python train.py --arch="vit" --model="multi-label image tagger" --dataset="photos with spoken descriptions (Open Images, Localized Narratives)" --train_examples=203450 --image_size=32 --crop_scale_min=1 --horizontal_flip=true --cutout=0.25 --norm="rmsnorm" --norm_position="pre" --activation="gelu" --mlp_ratio=4 --head_dim=64 --fused_qkv=false --bias="all" --qk_norm=false --parallel_block=false --inner_norm=false --drop_path=0.15 --patch_size=[4, 4] --conv_stem=false --layers=16 --width=320 --positions="learned" --pooling="attention" --num_labels=250 --init="lecun_normal" --residual_init="zero_last" --optimizer="muon" --muon_scale="original" --lr=0.0093 --momentum=0.95 --nesterov=true --orthogonalizer="polar_express" --adamw_lr_other_params=0.0014 --sam_rho=0.05 --steps=6400 --batch_size=128 --epochs=4.0 --lr_schedule="step" --warmup_steps=320 --weight_decay=0.03 --adamw_weight_decay_other_params=0
Rows from block 12 of a small multi-label image tagger, named by matrix and row number. Rows with one number belong to one neuron. Each number is 128 + 32 x the weight over its row's rms, rounded and kept within 0 to 255. All counts start at 0. Numbers have three digits each.
After each neuron's rows are labels from the 100 images, of 14976, where the neuron reaches its highest value: "responds to" is what is common among them. Only what is clearly more common there than usual is listed. The data: photos with spoken descriptions (Open Images, Localized Narratives).
# fc1: MLP up (model.blocks.12.mlp.fc1.weight, 1280x320), inputs 0-79
# fc2: MLP down (model.blocks.12.mlp.fc2.weight, 320x1280, transposed), outputs 0-79

fc1.169:147132112116098108192078155165112128121153172107095113096141143107103156136043133137142186113059125080100180120138133066124134126072112087106151145086071142105119119105086157109101101044176154087206150086162132163101139147083113133113160102
fc2.169:106085144116083124100130121104086135119110114180160182168122076109108122094164136093173150113171081112158091122074124142081084182135138135104113054123177104153162107139153129123134128150170120114113127124140157149125132089164125143091179117
responds to: text has "sky"; text has "buildings"; text has "building"; text has "road"

fc1.366:087092149111071141138128136132106215096165149133098133120112117184109082058163101140105143136162123166135118096173093159115141083129112093191115156115141110128117163112074120168112099094129138131190179114159074157151121150174111097114136101
fc2.366:117102137144104115115190115167109140189094092194138168121136067118091103153140114119168081136112158118091141166189098127064120150125116181154127084138152088163143148134158122112101165104175155121104139137118128127157124105172112183150168112
responds to: text has "white"

fc1.574:141104105179111155153085168233136087136125158135096110162147128127116083112178148159117135128055135190059175133188115087106155168153178188137082074131101109165143158098117156135162138114161102139148128118081103129113107090056136175097182132
fc2.574:116109158049196162108103121150115083145123116094140098134105090141081102131102134171120121144133141130114106177136065134111116111159174097151123120093102102100138185187132153122185158137104089163167135151104086182211149134131106138136137200
responds to: text has "people"; text has "trees"; text has "standing"; text has "holding"

fc1.81:137159100109156155188126095125104097167077145166097105135137191151092077129093116145123115076069085143107184178133113114136140174068138103105127107089092113109156094137132101076112134124161124112155121132139101100092136124097121158142078106
fc2.81:119118126164099114172128150161171160133110073146103194168177126082134158147099159075142113195180155075114122114147163110134125054156158113127094149130124145155142170138085127105095115130099093110120156100155171156145059115156150101150158145
responds to: text has "wall"; text has "sitting"; text has "table"; text has "chairs"

fc1.165:153130088141121140121119106074117125082132106144221120123098167137118114089099140085145155124126081145135151165155155108135158078102194140126118109087137110123101143078158110114074166098124095120127169079118137100092127121146131120141153071
fc2.165:074127118089113117165115166112120149154101102112092161136152126081137122142139120210141162179097105066137124108201158198201135119122101057137101119043102119171151138113079162100130157167141147121167135091163162170099073141115091154117130151
responds to: text has "lights"

fc1.423:184114169106175129132149120122111150086107090096124178110109160150100106163156132105155116072137118194140088129120125152073147094171074105130156100126165120135154121114134178139052113158133129120106107136134148103120173124168118108161150123
fc2.423:118123096152106156076144099158139153129148161147110099117123156068200100124083107126198127138138158120156144145158079093118108144103182143114130179186128136160113079163103100097144158095075160116134117161106103159155152115107126099123163091
responds to: text has "food"

fc1.533:141110147176154123076139151137191141146146131156135147157109196117132132106108168151076140179163121123187109071170144144148133174109098092110168106088127148107153174076127170113099088095113158208131133080084104173104117156134135190147133089
fc2.533:091199131162145171183075094069100149165099188130122101138095090049174169155200120136147145100152103092086111137108106128122097107144108095164108129160091134158101114168159083149084121143140139104121110165093143149150106080126130107128105201
responds to: text has "black"

fc1.85:071124124059159130091120053156118143102090126153137134160084095067098136130129160093098153087171125124167153140122132149120131182173186053085120141130112156160123148144140093092120091135127075100209051124182108111111117093149132145135124109
fc2.85:125150121161138143135147117110116139115118095114118162102153106070197107115101159141110125140138122153108166094093145122143211120114186119138142142140124136137144157097067151096114152123195142167103158158118114117121145151115172074141216115
responds to: text has "sitting"; text has "table"

fc1.481:101157165107144101117080125157132125085140079101098130088175111136141075134104096068097097173136135117078153139117052161088158119153129074076158117119148128139120052143080111192156094129074123132172175107155168113118117113078134110106189094
fc2.481:074063123113101148137132103090156139102156117190198124138096099120105173125138157174210125114099165192172134170181136115132147101134173168158113109180171141118140066124103150119106102169139120130152089168141084129123111090107147116092055166
responds to: text has "sky"

fc1.709:126137080122099158167173166156145179085143181125059171051130113173152130112159138171138087173111150166131113110113196097126134158098174152127170170151160109127135090158101124130139113163119142131071122057150105098112158081132123184114108138
fc2.709:180134131148136105117152130170136148118098108109196121107134105126159132192136042151151100152129104162096079141111148120124156127118155138137143113127128114115142089109166161191108123067129128154124103126151164131172190203112125135130140109
responds to: text has "standing"; text has "people"; text has "wall"; text has "holding"

fc1.224:098146063081107146142127129153148173124131128138146108136123106118153163132173166103085156201134098124043062133213137148117124160131154144089110127133095125148125191081149178104170119155164106126173151134155152103067138138110093140121154138
fc2.224:091121169136129164160089162133157099131066169079146163109101111082134116186148163083125147105113143135133179087159131151127108128119086104107181138137083111140104124182113102123100157153128101102158059168091159109137135108150151091170140165
responds to: text has "wearing"

fc1.645:136129135125152068132087120112124185104163093135115085168112133169131062145109181073131121118166108137131075037157179121118122187074115163137204132111093187147071210141100138120129109166124123106105111083146102129125103119146146133140131159
fc2.645:105150148115126143163160119121125105107102151158130118113120111074165122094146124128172115130108071124142121167165098183189131085140112119149137119088129141110107114131146198136107087088167163105205091112028122159123128157117136127101114092
responds to: text has "table"

fc1.316:104135088202100162149135144144175138153131157158129085128156125143132089138093143126155148091137119108192141112149170095123113136127068116106129081121192171120112177127073172120131104122097155054185160135132135154125101119133100171114149121
fc2.316:119129158067146094168132144179134141189140131117113152145107136131143109184065159148103065119141100135139104115143079163132157136112158133125137179161113180143139106103159082163097145146129136109120100141109040160191101123148121088135108130
responds to: text has "white"; text has "black"

fc1.458:106093064117111187146074106140134179213098098106117099106065115095111171072128111120107154121117052152078139096111154087088132132114154153117065123180074130091126169163066148108148151078142147109165104200174074149100130150136105131125182101
fc2.458:127179105190139108147139213122178122096120130112135092153161108108133145124214155099119106124054135155143152116172110141109133131142160175122126110099139138117162156145095097100156147109150107142188134155132113112126132138124064125156099118
responds to: text has "screen"

fc1.10:132134115051154124099133095149104119083181176156132083087156125119094064119145155155145145152123120135101109052086134129129164188122118122149157066103153066113088130126089158125089118140189156057083148137167178133199099127133047104096082162
fc2.10:150155161152091159061112151115163109147166126133141091178158202148152146156143089105162151093140127167136141135164154140097169126111113181167159159132141109090149078114126117109167133123114137145178144108084131096084168115103153152174115136
responds to: text has "wearing"

fc1.581:128124154171180113158173168103102119083170183097076131159157114108155127141140205179165181113199161149070092091130146124114151106129103166090138131147110072146187115161093107098080158105103154111144090132128155186098121185096166101171164185
fc2.581:199123157114124125129167188070084138070137204074060141126138154105140179119150131156179096135137114141105107129092153123175092141105138141114173119169111077149157083098184118123113136142151109105117088140119121138106137142103158081117102105
responds to: text has "table"; text has "sitting"

fc1.463:059123104142120089094127105126133175171089108074144202115110164131120133123161130145133128100157143138132107062121181111089174158142180050113058184116136129090175147175141195118180070119134193133147130147152158119147156115104141153245085133
fc2.463:146090107110138116123164180148160075124158130144163173099132157130127066093142115157106065163144102157115158105083160141141126129146105154165121101092088102076123111123150183104147069159110101158130115165134112132152138114159100114122126064
responds to: text has "table"

fc1.206:129186097157124179105095144124155086124167091120118110135180127158079103116140164187119128128143157131054177122087102120149153211166141158161173089080107216101137106100079116156167154138089161117145175166134205172146102116068192043131121103
fc2.206:122097171105114142128107174129128149134164163171116133148107124186132121159129127091154100133089175125140091202097128139075139078186123098113133142147120109154067144145224133091155137096123059155132112092104125140117148185075131127122163145
responds to: text has "table"

fc1.553:124163133154187153094160104109061122059098089133126161134159171107171181162133131070202213089062169126132141116131150127166133140114103143201129121154099123132140147093091119133135146146106104146164120127147089132128146097167160166095119096
fc2.553:166099122159074053190119123137104140159139169109186116131118101175081133082129155166088089092109162119150170160129093088119159068120088140097096138173144140133169139098127132137172140101154129097104140096099156128157090179052093095122163149
responds to: text has "black"

fc1.501:119125129123113129100089111138157092149057114134115096121085125099101127164167158110107163084153137121133071125113081154121137084125121094082102064130087091147136147149131176129135063186143129090166136185077121110109214123134107154092141108
fc2.501:102154108157111150136118077117121138149114101116104066126110115114136122109110185140067154107137098094162156080143172104138114188136167152074126127186086144126122165155104168085105186104129162133150135128186182149079150124114114130170086193
responds to: text has "screen"; text has "man"

fc1.167:155164178125154067078188103066159171156113186083167144062070161122150148111115153083082111110103133122139143172063117154160103066142100179100075137187160143139112111125130157156144115153201143141114119139134121080132156142150118157059120164
fc2.167:068146123121157199148133163162125112149127124157118119140170118113146147139185088158097101125165146104086073137065089107170112159147169132087093084115105137146112125155157121169109146125112161157084065141181166154051167103083101078146101120
responds to: text has "buildings"

fc1.340:092170135171099125136081161120145133155134097136177114141127104110072153138114152167148172165111106116164100074128117101108139138150122087139155163109083174161155141152142138151124107165113140111071133136164187147147146123082171101116062139
fc2.340:111096176064115124167057128136103094142141119138077154152103088108130034098104152117142163084093164173142168129160075154179060166137117134129147095119138176153163129169165184106087087137163159147164128136177114083075092115116126121137104162
responds to: text has "table"; text has "sitting"; text has "people"; text has "wall"

fc1.96:147109120165107146100137183114124102112088149120151175176101192128098171111134162134187159137171111151106097137086047152138141175128224066124085114105137144119101048134167122116157113130141154124121116121114179123126119074081130134119163104
fc2.96:113106176129127098104150119153136103192120118070105138117087128110168168174124104124149092116083082161093102121040153121086156157110164118121089122108136136125147137138146130167111092157103130136129174143095105177107189140149100134114098161
responds to: text has "buildings"

fc1.361:135077106101178150137118159113115140143153146123091110146117137117164131161130123156109146157113056061148021079121114094081130148080123112117150172147133138146179150108110154112151140136120151128103101144181156123148163117138132173112134092
fc2.361:141166187192142095128147141098092151061143088139097137147109080053113105136151086116134153081177109129123160170162185063114176133162088141107124148134071078142098097185171148123082132111143144133146087134180098154153123140101166165116084088
responds to: text has "standing"; text has "holding"; text has "man"

fc1.115:165153095064136156122148182120156191171133132142157119120140139199101091084143115118082129123194154157121077199146129113092176139147170131099110116111148076122119132159136096128097139198112090108064090142108156154111142114184099132134149144
fc2.115:086168112109091121136191109168085101150121155175102191068164120046068087121088106169088109143117100108091173088099150166055122136119159173149135139130105225151166163132130119071139153125145132131147193125152086160158122126071134131103105166
responds to: text has "table"

fc1.445:110086130136102147116114113177114145137113097135105186153145155123108140120156124095176192063183089147151076070172122064125103129119120165137113158122116160157129168176149084130176155106163117088105137122130138190127111120128101174111152075
fc2.445:133093163153104115101155109125114120082095108130144125147149116083113130114110204185129102145097168168165138160128165120068084125131117165117150181120080147124162133162106077109167126103154131124174111197131145152133109127115114114121130103
responds to: text has "buildings"; text has "water"

fc1.586:147112127112181166085116066161162157108159106123096084178117089114116152134126108102086156090177117097155121163138117099129161106136115102081073067153064130168080119134086088154128179119106145061062125068075155172139172093074104115144178168
fc2.586:126161109068131147174123124142194119133098129156133145112095119099113087133127168046164116140120092115116116080207175097152195150118131191105102164107112150149179111150112107158111106154138110108166094169170109135076169129151108114067094078
responds to: text has "standing"; text has "table"; text has "them"

fc1.255:176072117166143105124089154132098107143143213101130097088183134134112107099156135194063156151105177110097149130129126161094092197122109087101175164160112162171115109088112159066120118170159099150154153110157109175149069178090122060149090075
fc2.255:113141130102153143174092141130059178121121067146086128147110140155158139202141126121163136143126165129118116072114138116136161159150089201140141019103118145093147205096130123123149159109158150123077169111079200140117127128155106113111141158
responds to: text has "wearing"; text has "woman"

fc1.69:087134134153145170098150124150178113133149122150058077103096145155082140107116148141060118162103153120148152106148110192116143099166088173110092182136158157097187210081086169169136129134135128098117121172169075157174152168141159096128158136
fc2.69:125148155130095115098139066167101127110154093087094121053135125163080150113146181127091097103109099141106153178073123092087098100142171138124118079138163103076114132134078090148140115201132150138160162132075126071098188079142106190068070150
responds to: text has "black"

fc1.496:106103179103124137141147088130153139143137131201073135141096105094167134128107102108096123109122138095147090134166116156141146206077091097116150163176155128166092090155135085127143100112049145084134167073152107096081090122094191073097154138
fc2.496:123167101197178180089174131152113164085113080154181126133066152178105141128089155135129124105170103144143103111094128074092112086159137126146083141119171119120117136142118144117140165140125180203114112153123091093131122133120126141102143134
responds to: text has "sky"; text has "buildings"; text has "clouds"

fc1.429:174140104137137110111104093144133150127105130148128061103068168089125131138151129132117122201098142148188117059116173143200124134129102143112156116180100143111144141183114132052079132148143179148125183156102089119118130123100086111118085116
fc2.429:186162112117146162164139154169142165145088107116155036098147079135099100120155131167103166118119128143128142131120125095152109116124079096107201157143070109193110099148154179132137153148152127077124158164123170097106127090100087107134101140
responds to: text has "wearing"; text has "holding"; text has "man"

fc1.465:112114117106110115097137096078115163157127136152118175125075192155106108078151146131157082116126130164101139110164137144137185187143163143126062124110125162085171128087170126131119051084104085151089081151153183141116127150110097191125163084
fc2.465:127075136124171132061152111116187104123079139087095165156139150124137077091142144100170158112149160138071153129135125143107133073130128090195141157152148081135128051154134159129120122124112155082110101171166147122167210096185122096126128062
responds to: text has "food"; text has "plate"; text has "table"; text has "bowl"

fc1.174:100135095146151187187047146172138118170148142094150101169107142132025095109153123140090117138125143137109097154116120072088152127125119126140118039164152056133137098147107217087194144099130126186123130117083122116140137089099114098083125129
fc2.174:136112083104148133096138163146131077141129121140147108169112130177089089152116104153125136172167094148137187160122137129116146109127091118157131112168087087084075160145106080167198139134131111171207141130083072100177193105118096161104108132
responds to: text has "people"; text has "standing"; text has "sitting"; text has "group"

fc1.691:155132116181169171132121178058115164123110116101130097121150174120133111112169147149123037134144129126152091121080089135093167166139111136131153125104125208143161114122135143147090146155094153137111100117142181175119219163088117110075120103
fc2.691:103166154146124070106149170090141078159150115136133149077094079125103089162131110131123150093139199174141150120168106092184131080112154120200083123132117124096127089122161087069130145122127100164134217160080120106136074115172102110139169082
responds to: text has "food"; text has "plate"

fc1.603:104144116112091093126112150092121111194094149161151152059145111124079138077129111111159121142153118117166194106148160198125136112148096119095111127158113191123113098177172184093143148180068114116148107129228160117079176106073127134159114065
fc2.603:166093197164144105138124056121129117112073108076123115072131172120111134151177148123110125112066103092144084091110038073118170171103128139109094153130187177198105147202029116092122150149134131160108075114142128113075164137168169142170079101
responds to: text has "screen"; text has "lights"

fc1.7:134158152084151106163077060125152152126125083167127111134107123072084162139143161120170082123113171160093064079098170070106127164150132133122122114108162160075161105100156115105185065132130096150125119082116118130114091173134105161119107182
fc2.7:080093130195108120064158144173110117125136160067119123104131143154140146115096087140119165103156146141185153080132101188053100098056111152161092094138104155170126165116076155159127117119120117108139077097156116084164162126148148127143124116
responds to: text has "people"; text has "buildings"; text has "road"

fc1.302:100182134145092167133118122113104140161170112152138132075158179114131154104135128129121169096193130145121129109074120140168213144095200127130088121132082165074164117155160168106143118137156113144146162170093179129078082157108096102150112100
fc2.302:132106057092100156142088081146112082126127053165113124120140126089141115143050107106169136183039107156165197109101131087118079170119108118138159116144110090155126149172114156043121149128186126148079129132149172181149121145149071138096113124
responds to: text has "lights"; text has "buildings"

fc1.211:096108124083122089154172101146121104144117115165171080079069097190152193131096098114101092125153130098138138148114150138119122137107141121148134094126086094088092121099144121119134139150122170086192116190201134129144109150133132113174163149
fc2.211:143115167141154139114093159107147122093132204120134070158093118099104109073050081140113180078112143112134158101130077149127116165100078148136107101095175144109086133160070154187125119109079089197064158115145112080099103092152132131128153139
responds to: text has "black"

fc1.617:169137169125101069070089038071128137184149133188163089128149068105159094059111142160084118149091151125133162128126141123084176125143132108164132100137114142131197143146125182169096119107090092089156137122147153133040109120078050115120189072
fc2.617:136102096093110075134085145141153092120136171134125081143151103161121106149163125139146115087143075096126145124135102173138099134122103184029062187134089120122106097075181142076128130120118068154094116096126127124186194108146113092197102139
responds to: text has "wall"; text has "man"

fc1.432:102123068169133083119194131149081123132163139178158166110119096128138193160148089226146164173148095066163067121117115113138121145127051065146140118095156088100109132162098132123094111136161097097144124134138103107104097125095159190169119221
fc2.432:129117192181100071168089105107142154172187159117132167139163102120135105086116123098108103107133084164151111146192106125091111118193156128065156151155134149140153045057178135118139169124111109138137173125112117119114110112155133081145164110
responds to: text has "trees"; text has "sky"; text has "water"

fc1.434:150201053136111144145093167149108118144128070149150098149082088148140113116135154099148147090128128136152104106174132129178157141104113155134148143136115156099121090093153106083162116121082104091163105166130172071097122148123107115200160147
fc2.434:174184134101124094181149145118156094108114111163148141082059142164153114146068138127117143124098132170149125065119135099122116160100185106093159087117122146090123226117137124096135092113149154122131108130110164122136090098177113142128166133
responds to: text has "standing"; text has "man"; text has "wearing"

fc1.597:111110123161156117158132185126115109085207158121110175087111101181122142114142140135186098183135124160103132127189160038098118130126177133131190193122079106100177068170156071156131161116117113143113106110120170221103107116122102120150208147
fc2.597:178108143112161117101192060178126178095154157165143148124097128134139063180141064057172090156143102127116135117080136133176105121084137156103212099079171090101163091100153102168167149099146106112078089098057125184140145163125153087119141104
responds to: text has "wall"; text has "standing"; text has "table"; text has "man"

fc1.268:185151160152151121164120144136089118088115094163173135174159146128096088095102079111082101144101117106126084113104124130150127183126120172187107176129142152109173103165153073174142092210174086133134141136128144095102102151112092120146197113
fc2.268:185085085094142183075131050062134151124136146089111080125141132126139128137069097096134152156123124153178170176122115121088070081107094087165121129119115145113172117161132117159086131006094157085123112105077141087128158126132071126097127070
responds to: text has "trees"; text has "sky"; text has "plants"; text has "road"

fc1.726:094128105105131136143162105119162139163080135097160085089093132155100132081109208096131131146130152112091141131180192121171078117176161170136160136134100129172130124150170144175126163138109074177160099123143131086141123093115134085095094123
fc2.726:133127120122146167139109095168167121090103143098064168148071136117208122126174075169106123156100179134125133150132115088124139125142102103137216115120142149080116109125161134160099175069155172106115139148151110166142166126166089142140113114
responds to: text has "wall"; text has "people"; text has "sitting"; text has "table"

fc1.616:125115164113129172148127116086117142134066162092039137161198176108130118073148122133154120184151170131174110139107140166183138189109150113123126131133121107094120133148128099051185128102109087185108137119098139148150103148164171090127132129
fc2.616:105148108106081110156125094045117107159123077175138098057153105217059150149149140127095102168128128120142100163103149072092150136124175112070170095127090064145132117130180080157111135158118108082072100086155164152154081131091155144129124153
responds to: text has "sky"; text has "buildings"

fc1.715:125134077077089151140150177156166157094102177162138140081110124106126170120166154123158087175108109121105079120138143107159137137152116135176155083176150123154084159130147096102142094129127141143203117112125167121133131088109093126119197150
fc2.715:122176164149162111168133131077052098160124175107145153097160139096113036122154205164171172080148143087122144087130111069125093115135100131127149105164117153190121138187121122111157124147102136154131115162134094135133111127153167155120153115
responds to: text has "water"

fc1.227:096127139181126149158120143098174131229082106141122098146115158136118164058135088091127155140128089123106132086171200122093190107130175141106111189091119090119122163159097164125120126115123194133162085149185123167136123132130138135098111120
fc2.227:099160095177102131132108117143134116107102094133103141093160160106131110105145151115152104114135154119152150151159127099121101134084123121078096118163109150136122150197115066102119145153136099111135106134154114121119143111155104094142060093
responds to: text has "screen"; text has "man"

fc1.381:133140107173144108154121112094149107095103178132119091146147052107130114097131180129160148141092187101079072134114135145103111136100139112133150140206173092126205137100134097114146139166115132127131144099124178121131110138142093164091089159
fc2.381:120091194085107154106137142143123200110104078105132168144059159131128129163087084134145105123146149127166142121156125082151113158127112081170178117102089131162116068151141206116181160127174111112166107126140141094126095077121193116185120140
responds to: text has "sitting"; text has "table"; text has "chairs"

fc1.370:085151142159129152145116114133121129100157137148118117133082124089113177124140191155214156154128170155145132170125115085133092145086109122188092129121084125121217110152109147100139116172100125105121191147146101173159102145138123128117168108
fc2.370:145099107176170126153086146176099089177137128126117095101117133138113147122095079152113107147189046190166131125095153154073145144091148125116114121126151077127097094129195126118230111123067123113100096091145132066157123126127169094111127132
responds to: text has "people"; text has "sitting"; text has "holding"; text has "wearing"

fc1.33:162090131136055075094139031127124067145196132117097095098115099131145086098153059079149165119111112203090175191193148144072138160169107057105153150170151147095144096117147075132123149107162200101090149146169138145131121149103155147132101130
fc2.33:102122124171143165086109157128114153095087078111148164110084116170093134107104084152091141118136153090130114148076167100186171119115166151170050102060096110103149145161134139132155100122117083197149064054064079130121123142113081105095089144
responds to: text has "sitting"; text has "table"

fc1.161:125184127115124127115166086075105169177095104134136077146114103088169178133179133102092142121154145086151125157107121151168216122153136136153074143123134143163139133164154101169133085114159138112081186132094111113126104088119094129149221150
fc2.161:125122084064120095180100145158191092074115132166124164111099125201084107120106154131109106145113078140125156150111125094161164151093084114124117193136139098137139141113144125093114118145105051132160140167114156145116110167091108082061111145
responds to: text has "standing"; text has "holding"; text has "man"

fc1.99:106103156148084146133180108118137131183132081119165207128149156152074131103161136146110152045075165125104116089076146101159151123136168099073157104107113177116134116088119158082097116133106195131111092123162131117140130148123130188085083081
fc2.99:154116136132121122084162152160142180116145120121119090153115141081113133084102103121174099224136119159146169155121103107077097124151149109132106122206166091078089158093177115120092164081166101120076150103136151150128147104137124129131165132
responds to: text has "wall"; text has "sitting"; text has "table"; text has "holding"

fc1.436:124122141131121119117098136091158139120093113136177162117060174164125126102138072101107166149046220133220103122126131115126146151119080112104156095110160182098122129129170104150127147157127070118105061124161162103106142118091119147142176143
fc2.436:146161102157190096131146154141117082065140129116118161130124085075086132117142130091153143159142123081108143176122126191140196093129105186184200074141126086102141139161137177165144115123202155130178146123111113108137114121089135135184075123
responds to: text has "food"; text has "table"; text has "plate"

fc1.505:151159042154171138060134120145093117109111190090116151128099121087090120226175141071155146150127087177146193114098175110137143206071139113100125147166146148107104110097091194175134152128185146097143111108127174150151161090137044131086146132
fc2.505:115116225155059154114098168091131126134092099126085138106138144166229151079129103192095133137102151101121132158155076113119171144157095157153123111068119120130162114179159122132127154117136110076139080144129091146144211189109134142198090125
responds to: text has "lights"; text has "people"

fc1.595:151125146161077156161148165107128091107107045183083126114184061119187109149124105108109126107174107090144045152089140138122135148160146153146122140079152116134169141098089138140073140134106130146082107124155138166164185095071130155074122065
fc2.595:217107086102117084117181076147113118090125178105093150100106100080152179148104130150129138167108140104140142127071124100125123108107095137081108128181152137063068176189176108148097174129176199077079084141169159116130077156100122120131080076
responds to: text has "people"; text has "grass"; text has "ground"

fc1.239:204150180161167140086180130150101165124120050133108143091102051081154105046127162172124113132156081163175134113093125083115160128206097158158131125167123084135111139194121107089130101082093109143121150174145149140142108142114177137124118135
fc2.239:091131105150083091093170144106096109134162189163130101134100116133038125125105114082153150099104139113082149104131192110153081102114099151100112106107143140091110140070110168140116140087098145098126094073141137068132112133126120161113175120
responds to: text has "water"

fc1.326:113170117089174140164125129155139110120071167102122127150104144129170152103106112105096123163085161111171100087151134113153143172099077101109097168108112079113100130127136118099155055113113147090130126161190126168129091163063142128153111113
fc2.326:089128137148115134089150125175111147093151118163180096114130170158197158072180120102155065112126200138093168176074129173071195122101062103120129175157144148077101155133122164133118104100142085155159136169162113071160153132159105128108127150
responds to: text has "table"

fc1.600:168098142163125121203181097134086195126123136118144209123137090133119167092077152168116111149138155157141128122123098133134149121184090083164125109116209101160167093138146126097155179058116074106080102176098180119128122154068138061160094093
fc2.600:150105104142138156094145079139135119149118100140096134142065134128136142094103142142177115115115154121185160111117157137090132134126073108083117088143155146143081130111140117172129080119149218138100159107094087198133152124129156191085090116
responds to: text has "trees"; text has "people"; text has "road"

fc1.247:152128132134117115160123146173136111123074087143107139121110142093112160132094123067126146124151094168143096158116173138178159139117227077136088084056151114104111092162105105186112064166163110074181126130076152123144147137164146098125101151
fc2.247:152087115145139133121145128057119150113164156111164147085135122097125100100084152184127129126165115098129194138127109096133101141113140096163127203131068107131097162122113139151132171104116183150154120116184143068147141161084075115107125099
responds to: text has "sitting"

fc1.450:156166119088175113118128167138075112104122122090142074120087121151127132111087071131102178075088097141094191128145186163053187143168152147148101119072097076125184177057139144195137063132089146109143118188157128107119128159123084113105130121
fc2.450:111132133068117098149160103136152109099132158166121115119112133204075091129154179207110139127120126079149103164126099159155043070151171153126112129144141122109127184149150153138150179135153122156157199115108131139169064154081132145124140137
responds to: text has "standing"; text has "man"

fc1.508:197155135085110148116142122099127073101180121150185107131090140139119077163149081193162099136104091096096101156098146175104166173145158110150184203095165097074186033097098086090132149088096102134135169107105182121135097163148097145097160138
fc2.508:137129151164094071132157150130144188129125103069118144074187145101125163125139109123138089069210112119163095068088195105097135089159129154138098103084113137181080184170105141184124120146155115131093106174198118102142132070146096197082110173
responds to: text has "lights"

fc1.486:175135088099105141132125090112153083116068127165133116114116150116171090122113129129123107081109132161175189096123097111109147163100131130138151125094136129152125173089187110124126118118110145106197177047155112102116131066092173129067150139
fc2.486:102153151136091173146132153138085134137144158126119144158118139082101178156163124161113175195125180096144088097111171128065131044126192113188046181111124152136156175161107105110121096155167128104066152214133135208130137103114121084197103138
responds to: text has "sky"; text has "trees"; text has "buildings"; text has "road"

fc1.133:138129097100119151157068137143139123116106162112179169187080110162147158152142152156119162092122133130107121119091163082052112131102137156091121112105086155123156139091101109149105134123146060103178136134175113193102086142106072153090165132
fc2.133:094179134100110147086184149133148128128101133100129101119177131105151177110148144093129171119124143187099102144142105199103176120149177121098129069116150168085129167178028135088137149143115098105088134163036117069135092113176128145159128102
responds to: text has "people"

fc1.196:151138145181123101193152083145163155124045133107139107131123099143142142122090147106135107085116140099156113131072153188106116078167079137097136155132091194101143116195132119144057143144136062155162110177105166145144146172124187130124111080
fc2.196:124167160095135138131149175167135117060169147085074177113138170135136159074147172142158101190170128138114164140134094052128200099144120068115156140151136045160105118128157099106173123059123085097116128119111054159153099118110138136147122173
responds to: text has "wall"